Weights of a small image denoising autoencoder.
Model: 3.39M parameters, 32-pixel images, encoder arch convnext, encoder norm rmsnorm, encoder patch size [2, 2], encoder depths [6, 6], decoder norm batchnorm.
Training: muon at rate 0.0023, 10000 steps, batches of 256.
Rows from block 10 of the encoder of a small image denoising autoencoder, named by matrix and row number. Rows with one number belong to one neuron. Each number is 200 + 20 x the weight over its row's rms, rounded and kept within 0 to 999. All counts start at 0.
After each neuron's rows are labels from the 100 images, of 14848, where the neuron reaches its largest size: "patch colour" is the nearest of a few named colours to the mean colour under the peak. Only what is clearly more common there than usual is listed. The data: photos of plants and fungi (iNaturalist).
# gate: MLP gate (encoder.blocks.10.mlp.gate.weight, 576x192), inputs 128-191
# fc1: MLP up (encoder.blocks.10.mlp.fc1.weight, 576x192), inputs 128-191
# fc2: MLP down (encoder.blocks.10.mlp.fc2.weight, 192x576, transposed), outputs 128-191

gate.72,215,194,178,205,217,192,177,194,240,211,186,200,214,176,209,170,210,246,176,183,213,226,225,197,209,185,215,223,177,199,197,179,201,195,239,184,223,229,211,207,209,200,160,201,211,208,186,191,195,198,173,171,224,202,200,220,195,205,205,196,193,208,245,166
fc1.72,207,184,179,192,228,238,208,205,200,188,194,175,228,190,177,212,231,225,158,194,203,229,227,191,209,197,199,185,205,205,197,204,231,155,194,167,166,228,188,215,184,185,197,225,196,216,190,183,199,186,184,190,209,225,196,256,194,180,173,167,209,222,212,183
fc2.72,210,219,183,171,206,208,179,218,192,189,190,226,210,214,197,144,225,231,180,212,229,175,225,201,202,212,177,200,194,209,223,197,176,196,205,174,182,197,206,185,206,221,201,179,186,173,182,234,210,216,176,220,210,240,212,241,204,204,215,236,210,198,178,197
patch colour: black

gate.247,227,139,235,243,216,219,205,193,203,228,214,211,194,195,191,174,180,191,182,214,253,183,184,205,198,179,169,212,193,208,201,186,167,205,196,239,212,230,146,199,159,185,169,202,211,204,183,173,195,180,215,195,208,199,199,214,190,223,183,203,165,188,206,187
fc1.247,214,272,189,176,202,189,214,237,228,160,211,212,211,221,205,193,178,210,201,143,194,231,217,208,219,222,210,184,165,187,207,198,208,191,178,180,222,201,243,199,218,206,193,184,202,188,204,231,203,207,184,202,212,208,192,198,180,242,225,209,211,222,214,207
fc2.247,182,171,255,195,182,241,192,225,168,213,221,164,243,200,208,225,189,209,212,219,232,230,208,175,201,166,208,176,230,197,222,194,230,194,221,214,175,215,210,198,165,187,225,188,191,184,219,212,216,187,206,222,221,201,167,207,206,214,228,174,188,214,170,201
patch colour: brown

gate.333,230,220,201,199,188,210,200,211,224,194,178,195,194,228,216,222,202,217,197,231,252,252,207,201,204,211,233,205,208,205,218,203,200,203,161,195,183,193,225,227,212,184,195,191,209,239,198,185,197,206,175,174,199,226,221,178,197,197,202,191,183,196,187,238
fc1.333,213,244,233,189,200,220,200,225,212,197,233,203,208,188,202,201,200,172,215,197,224,228,195,193,230,197,197,196,167,190,194,153,177,175,250,206,184,193,222,207,183,205,176,202,224,188,213,221,190,203,174,192,189,228,182,132,215,213,212,195,192,203,213,175
fc2.333,194,188,230,181,167,212,193,210,163,214,177,193,253,198,211,146,211,202,175,191,199,285,200,191,194,175,181,191,252,182,210,202,185,189,204,209,208,195,181,201,171,168,178,212,202,164,204,179,203,226,207,222,251,168,216,222,190,178,213,196,237,201,227,182
patch colour: brown

gate.222,191,212,196,165,234,180,205,206,175,176,224,199,200,204,219,238,180,190,211,197,211,229,188,199,203,208,186,194,212,187,166,167,194,229,178,187,226,237,219,201,184,183,201,195,214,200,204,174,222,217,194,187,190,257,206,190,211,209,174,193,223,195,203,210
fc1.222,186,212,224,186,181,207,203,215,212,224,217,177,204,173,185,214,194,196,196,223,192,208,218,129,241,201,213,227,208,218,203,200,171,218,182,218,203,188,186,194,187,167,175,213,200,213,193,244,156,191,196,186,193,159,190,172,228,168,206,185,194,175,170,187
fc2.222,218,183,216,205,122,191,198,196,202,219,218,190,213,213,202,195,170,157,164,205,212,198,197,177,208,210,204,196,204,169,182,162,203,178,156,193,190,197,176,219,223,184,207,209,204,202,222,181,175,201,196,219,181,173,183,179,219,169,200,197,242,203,204,196
patch colour: grey

gate.285,213,158,237,159,196,190,213,220,162,174,218,205,221,187,196,196,192,196,191,188,248,186,236,184,208,162,212,192,238,175,188,184,170,210,207,226,196,169,178,207,206,198,160,191,200,220,185,232,187,190,199,194,191,203,204,208,218,209,180,189,193,217,200,196
fc1.285,203,144,226,142,217,216,199,211,161,187,175,221,209,185,223,181,233,181,217,221,282,230,217,197,190,165,204,192,204,221,196,201,162,219,208,240,153,184,182,227,191,221,166,201,231,201,197,216,217,199,189,220,207,191,216,203,209,232,206,197,184,186,189,198
fc2.285,198,239,151,181,204,203,232,195,213,185,179,202,184,182,185,229,173,163,211,224,157,173,171,206,211,228,189,187,200,190,199,169,213,204,168,220,215,251,207,201,213,228,261,182,183,222,189,225,198,191,219,183,238,198,187,203,178,203,177,210,215,181,197,217
patch colour: black

gate.361,238,189,192,176,182,181,195,199,241,190,162,160,216,229,208,185,192,204,190,148,187,176,180,187,175,193,208,212,186,199,223,210,180,178,196,161,225,187,200,204,246,197,211,221,187,208,198,214,202,218,215,266,203,222,145,209,238,199,190,222,191,187,202,195
fc1.361,204,210,223,207,192,194,215,196,184,223,220,236,203,206,205,225,187,209,212,191,214,172,200,214,221,214,157,207,206,222,184,205,205,188,209,193,203,198,174,214,171,218,210,182,181,168,200,208,211,211,224,122,213,216,207,198,189,201,210,237,187,226,203,196
fc2.361,200,197,171,199,241,231,180,209,215,205,196,227,186,206,200,202,196,205,187,221,195,206,161,204,199,213,168,181,212,204,223,185,219,179,210,159,236,208,194,177,189,211,210,185,217,231,162,227,194,199,188,214,235,234,240,240,205,210,218,234,220,201,208,194
patch colour: grey

gate.59,169,191,201,190,191,175,198,208,177,202,201,226,178,187,206,211,206,215,175,160,190,246,204,145,197,205,211,206,202,183,202,199,214,209,186,225,205,199,203,200,207,195,216,207,199,213,206,199,181,199,176,187,204,220,178,169,212,151,200,214,199,223,197,205
fc1.59,191,174,253,185,208,185,204,184,217,195,224,193,211,218,231,212,192,197,203,227,186,208,179,202,205,155,168,201,201,242,229,198,223,215,172,196,241,233,204,221,192,232,183,198,186,195,222,192,174,219,221,201,193,195,204,209,203,225,217,215,176,207,204,195
fc2.59,189,164,200,172,206,206,205,206,206,205,184,215,229,212,190,178,207,198,228,182,202,209,197,207,195,231,210,191,197,222,203,175,204,204,190,215,194,225,213,216,226,230,235,161,204,216,162,182,187,212,193,203,227,163,202,228,198,179,182,181,209,213,197,230
patch colour: black

gate.158,199,189,218,209,186,210,223,183,206,193,195,172,212,166,200,191,218,178,203,202,217,202,200,176,221,169,201,191,200,194,206,198,206,199,183,217,189,192,182,197,199,154,196,205,207,231,223,195,202,220,202,168,208,229,209,201,180,176,192,213,186,208,203,171
fc1.158,178,192,189,204,200,245,175,205,168,205,176,214,180,193,210,197,192,233,201,217,212,180,188,198,197,223,166,192,184,194,201,197,169,188,217,222,221,156,187,182,199,214,186,210,188,220,204,200,196,201,204,186,233,210,194,214,201,187,188,213,207,192,177,222
fc2.158,198,247,210,205,240,212,109,198,203,194,216,228,189,198,197,195,181,197,204,193,177,191,196,240,203,190,179,235,197,206,190,200,190,204,184,181,194,192,217,204,187,169,185,201,205,214,180,222,199,195,216,193,196,189,220,211,163,197,198,208,197,200,226,206
patch colour: grey

gate.249,224,224,184,196,203,207,205,171,206,203,203,171,209,186,171,203,218,212,224,183,211,170,211,184,191,208,184,176,195,166,226,198,234,191,186,195,197,187,234,219,195,192,220,225,215,214,216,214,193,199,188,202,176,181,178,190,206,205,182,179,187,217,220,197
fc1.249,173,198,182,216,199,195,186,187,226,211,196,213,212,203,208,213,192,182,220,188,183,211,198,231,202,224,183,196,213,187,248,195,174,209,223,212,221,172,214,191,197,177,209,201,210,174,211,192,187,217,226,211,212,209,211,175,212,171,217,211,201,220,192,191
fc2.249,201,189,212,192,225,183,165,215,222,198,203,212,174,195,187,223,204,192,227,234,183,158,218,191,207,212,209,195,197,184,219,197,199,236,182,216,216,220,211,205,188,165,195,232,209,217,206,185,224,218,183,193,178,205,211,206,195,229,216,217,195,184,145,192
patch colour: white; pink

gate.204,218,213,222,201,168,191,178,180,171,166,298,211,171,183,179,219,195,219,206,203,216,213,218,217,217,213,212,208,217,181,210,220,186,228,177,205,228,178,199,183,229,207,173,192,177,185,203,198,209,212,166,194,198,213,214,188,207,198,183,185,194,214,228,199
fc1.204,174,235,254,204,204,191,193,219,200,187,297,183,190,177,201,201,195,227,210,199,220,191,203,194,217,176,205,202,194,196,204,206,201,211,191,211,169,217,182,179,196,187,233,213,227,185,187,168,195,194,186,188,198,164,185,153,198,212,205,193,188,205,206,197
fc2.204,182,196,173,191,178,163,226,211,215,198,191,179,214,190,194,187,184,248,209,225,174,221,182,215,207,217,183,162,192,226,182,178,206,167,206,208,186,210,193,222,155,176,194,220,235,209,188,213,162,167,185,213,218,170,205,224,210,206,205,183,241,221,222,192
patch colour: brown

gate.440,186,231,184,227,204,217,206,208,210,182,200,220,193,178,188,200,215,203,232,208,226,180,190,221,210,214,185,205,232,237,184,188,199,199,192,230,257,198,206,174,235,215,169,196,196,184,223,203,209,194,189,202,217,199,186,202,204,190,216,212,248,195,190,183
fc1.440,193,235,207,223,238,201,199,184,192,209,183,160,167,215,195,226,207,220,213,211,240,191,194,221,225,207,194,193,254,188,187,203,239,213,170,161,235,194,197,213,205,176,196,192,200,178,221,213,208,235,176,240,221,225,214,171,185,173,188,227,215,195,220,190
fc2.440,203,193,223,195,163,206,219,220,231,222,149,189,208,187,178,184,202,192,179,231,221,203,206,218,186,218,210,213,220,206,212,195,213,196,194,166,191,213,184,237,182,209,193,202,211,159,215,179,197,231,153,200,234,231,205,217,208,198,198,211,212,216,208,197
patch colour: red

gate.161,222,179,202,154,191,174,193,213,204,223,176,206,218,205,206,221,186,183,148,202,172,195,217,177,187,202,202,208,187,205,206,166,231,181,207,210,209,212,188,197,183,215,247,206,242,219,186,219,200,195,218,217,203,215,187,241,238,181,191,200,221,173,165,188
fc1.161,230,221,178,199,188,181,200,206,229,193,203,189,186,222,198,188,154,199,196,200,179,238,202,204,209,169,192,209,153,199,206,189,203,193,199,192,251,188,184,184,186,228,223,204,213,224,225,207,206,195,227,263,188,184,200,197,210,254,195,224,196,207,202,204
fc2.161,224,190,188,213,186,182,195,185,156,206,246,221,228,198,241,203,213,156,203,154,201,277,221,199,163,183,218,216,273,185,199,203,180,198,219,200,208,199,187,168,187,190,223,145,214,180,217,204,183,233,196,199,192,232,211,213,222,176,200,220,203,187,248,182
patch colour: pink

gate.37,187,229,201,212,225,182,226,203,218,164,156,213,177,172,168,218,231,207,190,192,205,174,196,184,197,221,185,216,215,188,204,189,189,224,198,196,221,222,185,175,192,220,225,201,208,195,156,209,181,175,166,201,178,212,185,193,167,136,198,174,211,221,207,189
fc1.37,201,168,165,211,229,188,234,175,188,204,217,211,179,218,170,182,219,209,212,208,217,184,205,240,234,199,223,193,212,188,196,222,201,158,219,178,198,203,162,190,198,229,158,208,205,184,215,208,176,186,194,202,210,193,212,195,183,154,210,169,188,262,199,199
fc2.37,211,180,212,188,185,208,185,234,212,220,233,238,193,214,152,178,199,212,217,203,220,217,209,170,201,205,211,200,193,198,199,187,183,170,171,187,195,185,199,214,203,206,193,200,171,210,165,201,212,189,165,192,229,183,195,206,220,141,207,195,204,210,192,200
patch colour: red

gate.545,181,194,208,177,230,214,206,201,224,185,229,202,216,182,201,276,184,212,206,190,185,235,215,196,222,194,179,211,202,232,184,189,169,187,216,216,224,181,205,206,188,198,222,190,220,200,159,217,219,179,213,220,197,208,227,201,181,227,177,194,197,201,204,185
fc1.545,159,207,223,198,239,198,215,206,192,180,190,206,212,201,186,260,204,227,199,215,206,231,215,182,190,200,204,211,175,214,194,179,209,252,219,218,190,224,191,236,214,222,202,198,209,164,173,225,169,160,183,182,197,196,198,219,160,192,184,178,183,168,216,201
fc2.545,229,240,221,197,220,197,188,200,185,212,223,196,164,198,215,180,178,218,200,173,175,166,235,185,210,191,205,198,179,201,178,207,201,237,205,202,212,200,204,179,222,157,196,209,210,213,243,196,214,175,180,204,172,206,199,225,195,236,235,189,184,183,166,197
patch colour: pink

gate.410,222,171,203,226,186,225,201,207,231,240,218,177,189,221,203,227,207,170,222,194,182,222,209,224,208,206,187,205,216,215,211,223,200,195,212,226,247,200,190,192,222,213,206,214,164,202,216,191,201,207,238,166,207,210,185,204,169,191,217,191,170,213,181,206
fc1.410,211,183,253,204,211,199,218,194,177,209,208,219,193,213,179,198,185,241,227,214,249,208,196,185,223,193,206,215,208,229,144,188,188,184,196,214,188,217,179,232,185,148,205,178,185,235,221,201,210,191,238,173,205,200,205,206,229,220,189,182,202,217,196,208
fc2.410,220,205,183,178,168,232,247,186,192,207,185,181,233,227,188,220,201,174,215,218,195,223,170,209,197,206,166,192,194,153,186,183,192,153,196,199,206,159,217,223,196,157,193,200,200,204,211,181,192,215,199,199,220,185,189,211,193,217,176,205,215,223,222,214
patch colour: pink

gate.549,206,175,206,226,216,195,193,223,215,234,209,184,227,196,216,185,184,226,194,203,211,147,223,193,179,223,196,201,249,188,212,204,193,191,214,216,193,213,222,220,184,174,224,225,199,191,190,227,190,187,229,195,193,193,208,200,173,235,196,197,167,166,224,178
fc1.549,166,192,199,181,187,192,209,206,224,224,249,201,199,195,183,182,158,197,184,205,184,176,184,191,157,197,206,207,214,217,200,227,227,201,218,214,186,222,206,224,186,178,198,212,204,195,178,194,149,159,239,185,233,203,198,205,168,204,188,209,196,170,212,191
fc2.549,195,192,202,159,226,207,181,204,171,217,236,209,225,192,211,153,217,175,210,182,200,210,186,184,206,187,225,179,181,194,197,203,180,214,193,228,203,184,187,228,179,182,179,202,194,189,194,189,141,213,194,211,235,200,186,212,232,255,227,203,230,197,196,185
patch colour: grey

gate.232,201,213,234,218,207,203,212,189,166,181,246,209,167,204,220,135,222,230,174,200,185,214,167,180,202,173,198,214,207,193,168,175,215,210,188,222,191,206,201,174,154,189,211,187,194,176,225,209,201,215,192,208,197,202,209,201,217,179,223,197,198,190,199,189
fc1.232,191,179,196,174,189,209,184,185,202,216,213,206,181,196,193,222,177,206,189,231,253,199,182,225,211,215,185,206,187,202,208,220,195,210,190,212,251,168,217,201,161,237,192,186,192,239,199,191,248,224,216,173,203,187,185,179,131,173,223,189,242,239,214,203
fc2.232,204,178,172,174,157,203,214,205,241,181,197,197,180,217,195,186,198,197,194,222,206,220,196,199,201,207,200,216,199,212,202,172,207,199,190,189,190,197,189,178,147,145,198,208,210,166,213,208,235,194,213,230,232,180,195,200,204,284,206,203,170,196,202,177
patch colour: brown

gate.402,165,203,187,206,202,193,187,221,183,231,185,218,221,196,206,176,227,213,167,210,183,200,195,198,177,205,220,203,211,208,191,212,190,234,208,181,187,155,236,191,199,204,244,218,206,208,281,216,204,222,220,175,210,217,202,213,187,220,218,209,202,168,199,215
fc1.402,174,217,212,195,214,204,219,186,167,214,187,211,221,198,246,204,243,202,185,229,178,210,236,217,201,197,172,215,141,195,220,179,209,189,209,198,160,194,206,196,177,196,194,201,203,188,210,189,166,206,227,194,207,208,209,217,265,169,187,182,180,188,201,197
fc2.402,201,203,172,229,234,189,168,242,229,187,217,207,180,229,232,176,236,188,200,158,219,186,183,210,197,200,218,196,170,199,197,183,189,187,193,200,225,239,189,194,209,207,211,178,239,216,175,205,221,206,193,172,190,207,177,210,203,203,188,210,203,183,163,204
patch colour: pink

gate.55,177,212,196,197,197,176,193,204,208,196,181,198,204,207,208,135,202,213,184,201,210,183,196,197,183,203,220,204,203,204,163,205,210,184,176,175,177,177,205,189,187,203,220,198,211,223,218,214,190,221,150,163,192,193,199,237,229,216,201,221,231,205,196,231
fc1.55,191,195,193,184,189,192,206,151,215,237,232,245,165,217,202,172,171,186,215,185,181,151,204,204,180,215,179,220,185,223,183,198,170,176,231,180,146,230,212,185,225,201,193,215,182,181,189,216,178,208,163,188,178,189,202,224,215,216,207,206,209,210,222,214
fc2.55,183,242,212,217,182,209,198,226,222,225,221,205,157,199,220,195,227,222,228,161,227,170,182,204,211,187,219,245,191,173,214,189,192,221,201,221,186,211,201,197,205,190,194,206,191,198,189,204,175,192,185,164,208,200,197,172,195,166,221,175,197,200,196,180
patch colour: pink

gate.203,202,221,183,216,188,201,187,184,208,185,220,188,171,214,202,144,169,187,196,211,173,233,175,190,207,206,250,180,174,211,231,225,206,197,222,155,231,188,214,206,232,208,198,208,187,197,189,228,160,207,195,188,211,232,179,191,173,272,197,215,216,208,210,196
fc1.203,181,199,161,202,159,210,210,182,218,201,181,175,216,234,195,249,159,198,218,204,201,167,227,213,190,163,197,184,188,188,219,218,218,208,214,185,197,202,194,227,235,225,214,207,189,231,197,243,171,216,219,222,181,181,206,210,195,195,208,205,193,181,173,196
fc2.203,200,220,215,177,172,197,182,215,198,209,192,204,180,229,202,188,222,198,185,209,228,178,241,234,207,177,190,213,189,223,193,171,190,212,205,170,192,210,200,178,219,205,219,198,217,194,215,193,235,225,209,179,159,196,188,186,178,186,196,210,193,187,191,234
patch colour: brown

gate.369,230,155,176,174,222,179,202,224,163,215,179,201,213,199,202,220,193,201,207,230,215,190,220,193,201,191,170,207,225,201,209,200,180,190,171,224,174,200,159,217,205,189,199,227,212,193,182,180,224,188,190,175,180,195,179,179,175,182,204,184,204,183,182,179
fc1.369,206,263,219,218,185,217,222,188,240,192,223,190,178,214,207,278,164,209,173,202,193,225,191,202,181,193,226,167,204,211,188,211,233,198,219,177,213,219,227,193,178,194,198,193,208,183,219,233,231,214,217,181,184,184,222,248,247,207,191,182,205,207,227,230
fc2.369,198,181,190,205,204,219,196,213,204,205,222,204,205,232,204,189,188,207,175,186,207,213,186,219,199,203,184,165,203,218,226,214,223,190,230,185,209,202,198,174,227,194,213,209,189,203,214,226,188,215,194,243,206,201,195,181,171,173,215,222,201,217,200,181
patch colour: red

gate.148,193,158,208,240,189,227,211,191,205,181,182,167,206,192,166,185,200,187,208,196,194,178,179,188,222,204,163,183,204,188,198,204,241,196,190,141,211,189,195,223,238,204,209,221,216,172,221,191,187,190,180,200,198,196,163,247,159,148,195,200,198,183,209,212
fc1.148,212,196,182,187,192,197,193,177,178,194,181,215,162,210,222,245,188,206,183,209,210,226,209,193,198,194,197,206,176,212,189,213,188,211,212,198,188,232,176,168,225,168,170,186,212,232,219,179,219,187,190,178,181,213,184,157,182,216,226,207,231,216,193,205
fc2.148,205,183,222,176,208,189,206,177,206,203,183,196,247,178,156,186,190,172,196,186,212,226,195,227,155,210,202,203,181,202,204,205,208,182,150,227,198,214,175,216,194,164,195,215,162,184,215,209,194,164,186,187,223,208,189,168,223,195,179,185,180,214,184,193
patch colour: red

gate.443,222,156,195,195,242,188,228,199,173,174,191,207,162,182,171,225,225,196,218,223,181,144,207,227,244,213,194,207,169,216,190,157,163,183,195,155,186,197,172,183,165,212,204,176,214,173,198,188,211,165,178,208,212,252,190,168,190,208,190,192,223,180,218,198
fc1.443,184,221,183,191,217,229,156,172,191,173,211,200,198,183,211,144,197,210,194,221,212,223,171,201,174,181,191,218,194,206,196,220,192,194,208,233,202,228,211,195,192,199,225,192,199,236,200,201,252,208,214,198,230,201,211,208,235,231,211,226,215,212,213,198
fc2.443,202,201,198,234,240,192,189,211,253,203,204,183,192,202,195,267,192,187,182,215,189,260,182,206,174,221,172,186,162,208,209,225,225,171,172,189,185,222,240,205,188,217,211,198,173,194,192,196,157,216,182,172,213,242,183,215,180,180,161,175,194,191,206,200
patch colour: red

gate.133,185,186,192,233,191,257,177,176,204,218,205,155,200,193,184,205,211,211,197,165,180,179,210,179,219,202,193,204,203,221,173,208,199,227,198,219,239,184,225,202,200,183,227,182,225,252,193,209,205,196,187,225,217,210,203,240,197,207,197,217,196,219,200,214
fc1.133,285,246,179,179,207,178,183,198,181,212,235,230,216,196,169,196,205,234,215,171,168,195,192,208,210,209,235,194,220,211,268,208,199,188,190,221,224,222,247,213,193,207,206,213,215,216,175,181,175,194,212,166,201,174,179,208,157,208,198,212,223,172,192,198
fc2.133,166,206,174,196,240,201,180,261,208,213,181,216,193,216,173,217,214,243,181,226,211,199,192,210,215,200,184,229,190,177,230,193,224,169,220,183,217,207,198,222,139,225,216,188,197,225,170,178,193,207,200,223,228,182,162,160,210,230,166,211,172,183,188,184
patch colour: brown

gate.95,192,199,209,192,188,204,205,204,239,216,193,199,208,202,222,190,188,215,209,169,204,185,208,195,230,206,200,215,189,202,184,207,195,189,196,210,224,182,235,204,206,191,173,190,169,188,216,160,200,176,168,228,197,227,219,162,220,168,195,213,189,190,191,189
fc1.95,156,238,248,226,196,219,201,187,189,190,203,172,196,194,181,198,194,221,204,191,203,161,189,194,167,185,199,217,188,198,136,206,190,223,195,191,252,185,201,218,196,206,156,179,191,195,182,205,197,185,195,202,206,164,186,175,202,213,206,217,214,218,187,231
fc2.95,157,208,214,183,202,213,211,242,199,196,187,203,214,202,207,188,213,215,182,207,227,205,212,194,193,189,189,184,207,199,170,192,212,193,185,204,207,190,210,192,198,168,199,219,202,214,187,155,217,207,193,190,185,165,197,175,167,188,159,227,221,206,201,217
patch colour: grey

gate.206,180,173,181,218,192,183,199,215,166,186,221,188,217,210,195,214,197,184,206,200,222,201,186,201,200,165,209,218,210,219,227,194,198,195,188,213,167,197,178,213,154,191,230,194,169,181,183,186,219,196,198,198,211,234,202,192,218,151,191,174,175,185,179,204
fc1.206,205,175,191,205,202,205,217,197,165,218,171,196,209,162,205,201,221,188,218,194,238,201,206,193,187,187,202,213,215,200,202,190,193,210,202,197,179,200,151,227,166,183,192,188,161,209,200,174,177,208,201,195,212,180,227,198,231,147,178,176,178,217,204,209
fc2.206,215,234,186,176,241,178,196,137,166,198,199,224,182,201,213,179,245,181,202,192,189,184,191,179,197,191,164,169,182,207,207,186,199,230,199,251,241,213,185,193,210,202,219,221,197,219,194,222,192,192,180,187,208,195,225,209,174,206,199,250,180,191,194,213
patch colour: black

gate.177,182,193,212,152,200,190,207,188,200,177,212,235,200,171,189,104,207,229,175,196,201,173,187,218,182,186,195,215,200,210,169,200,178,191,202,208,220,228,222,206,227,216,189,194,222,232,188,181,208,209,195,202,213,212,185,184,153,266,182,186,185,200,211,197
fc1.177,187,190,206,195,219,196,214,228,187,202,210,196,204,197,201,168,197,202,173,196,202,224,218,200,176,214,224,196,202,181,181,157,215,210,192,213,216,221,207,191,191,168,227,168,198,216,195,228,202,205,209,205,191,186,191,199,185,223,207,197,205,232,213,187
fc2.177,220,196,221,190,222,209,189,196,219,197,172,208,158,170,182,186,140,196,190,186,192,161,206,206,182,219,218,198,215,201,172,209,190,171,208,218,233,190,200,241,221,233,209,198,211,211,200,234,174,217,208,239,202,179,208,191,176,206,211,165,183,210,197,186
patch colour: black

gate.209,232,176,210,191,195,237,225,195,227,226,152,186,192,209,177,181,204,193,179,216,207,172,230,177,195,168,208,204,241,182,214,212,184,212,205,203,218,188,186,175,216,207,202,202,216,182,190,148,232,180,205,231,197,200,184,202,214,218,174,185,183,162,182,196
fc1.209,191,238,194,196,220,188,206,216,215,221,259,189,218,197,198,236,170,201,185,173,220,216,183,176,170,207,219,196,210,200,170,143,184,220,198,203,169,205,193,199,200,199,203,208,235,192,216,206,189,213,208,196,207,211,214,182,217,154,185,231,189,210,208,201
fc2.209,172,185,198,216,175,186,206,225,222,183,193,237,196,198,209,231,184,210,195,201,211,168,174,215,209,168,200,215,238,186,206,218,237,209,207,211,201,194,200,221,191,181,189,192,202,216,229,218,218,211,213,171,159,235,229,197,228,197,230,180,175,207,195,212
patch colour: pink

gate.65,197,213,181,221,226,172,168,190,193,203,182,181,280,225,226,221,183,207,197,174,173,181,202,183,189,226,179,217,148,200,197,218,217,204,205,203,186,208,201,201,157,219,216,207,200,214,200,226,175,215,195,200,217,180,202,195,219,130,208,224,179,169,209,183
fc1.65,220,171,197,225,197,208,204,200,183,198,187,198,180,207,219,236,191,201,236,181,196,156,199,217,196,164,181,210,184,207,188,185,214,192,206,192,182,176,192,180,186,173,225,183,187,226,233,179,176,205,222,210,186,214,219,190,194,148,213,203,223,192,191,191
fc2.65,217,206,203,183,228,220,212,205,216,205,206,223,200,222,215,182,209,207,191,230,199,92,188,209,214,227,172,240,245,172,204,189,214,203,175,199,208,202,189,238,158,190,208,235,213,150,183,190,207,205,211,156,212,197,200,207,199,192,195,174,194,187,214,177
patch colour: grey

gate.319,232,177,180,182,197,233,210,240,190,187,176,194,186,176,203,186,197,205,208,164,198,188,183,202,203,212,247,198,215,173,214,215,174,211,187,189,204,197,265,204,195,201,185,255,163,194,180,174,217,165,198,222,206,244,176,222,227,176,197,185,176,178,206,184
fc1.319,202,194,223,211,197,210,221,217,171,197,217,209,181,239,174,188,216,179,226,211,184,162,211,206,232,146,178,191,234,185,182,192,172,210,194,169,241,183,198,170,221,183,175,197,163,200,227,165,209,177,180,240,184,194,204,209,205,187,189,194,205,179,171,198
fc2.319,210,173,227,176,204,194,203,209,198,217,205,203,221,251,213,186,182,199,180,229,192,196,199,189,206,167,205,224,211,207,193,213,205,198,191,214,172,199,210,208,211,203,183,235,185,220,166,172,235,202,199,218,185,156,182,205,214,202,246,190,185,205,225,199
patch colour: red

gate.79,189,179,179,182,183,220,206,202,193,205,169,178,192,210,216,190,255,178,225,214,177,198,184,221,201,193,202,199,197,194,185,209,198,214,189,193,189,187,189,198,237,193,163,253,230,166,186,181,193,194,204,200,210,199,214,191,225,259,191,163,184,188,207,194
fc1.79,194,161,191,195,222,215,223,189,195,179,163,210,216,228,205,209,209,221,207,210,229,179,195,186,188,193,165,213,225,183,200,207,172,188,189,192,195,211,166,203,257,192,191,186,221,182,217,124,192,195,194,196,193,191,186,196,176,179,202,235,185,220,195,200
fc2.79,191,150,197,228,221,220,208,177,190,221,209,216,169,198,209,216,173,206,203,167,166,204,210,181,191,175,215,237,196,220,208,229,220,174,199,218,212,202,196,222,226,180,215,173,211,194,224,225,193,191,216,177,201,216,204,215,226,205,215,180,171,187,213,196
patch colour: pink

gate.134,183,185,195,198,216,203,199,192,210,217,166,189,212,209,271,188,219,185,164,200,202,142,211,179,149,169,197,214,181,198,216,230,233,195,180,202,184,221,198,209,255,206,207,197,198,197,234,198,186,206,176,220,208,237,196,183,222,165,226,212,183,204,201,205
fc1.134,213,178,226,180,180,196,217,215,193,187,153,192,158,205,174,193,211,207,218,219,149,274,200,217,199,194,201,185,270,218,218,196,191,203,200,197,179,213,204,196,213,225,189,207,222,193,182,191,241,216,218,187,202,178,201,192,188,279,174,205,199,190,188,196
fc2.134,228,179,233,215,167,196,185,183,175,206,190,193,179,211,206,193,215,217,207,124,206,213,232,215,235,194,228,194,129,214,190,186,185,220,192,227,189,228,203,177,198,215,209,189,196,190,195,177,279,209,194,217,173,194,188,181,173,191,189,181,196,174,192,217
patch colour: green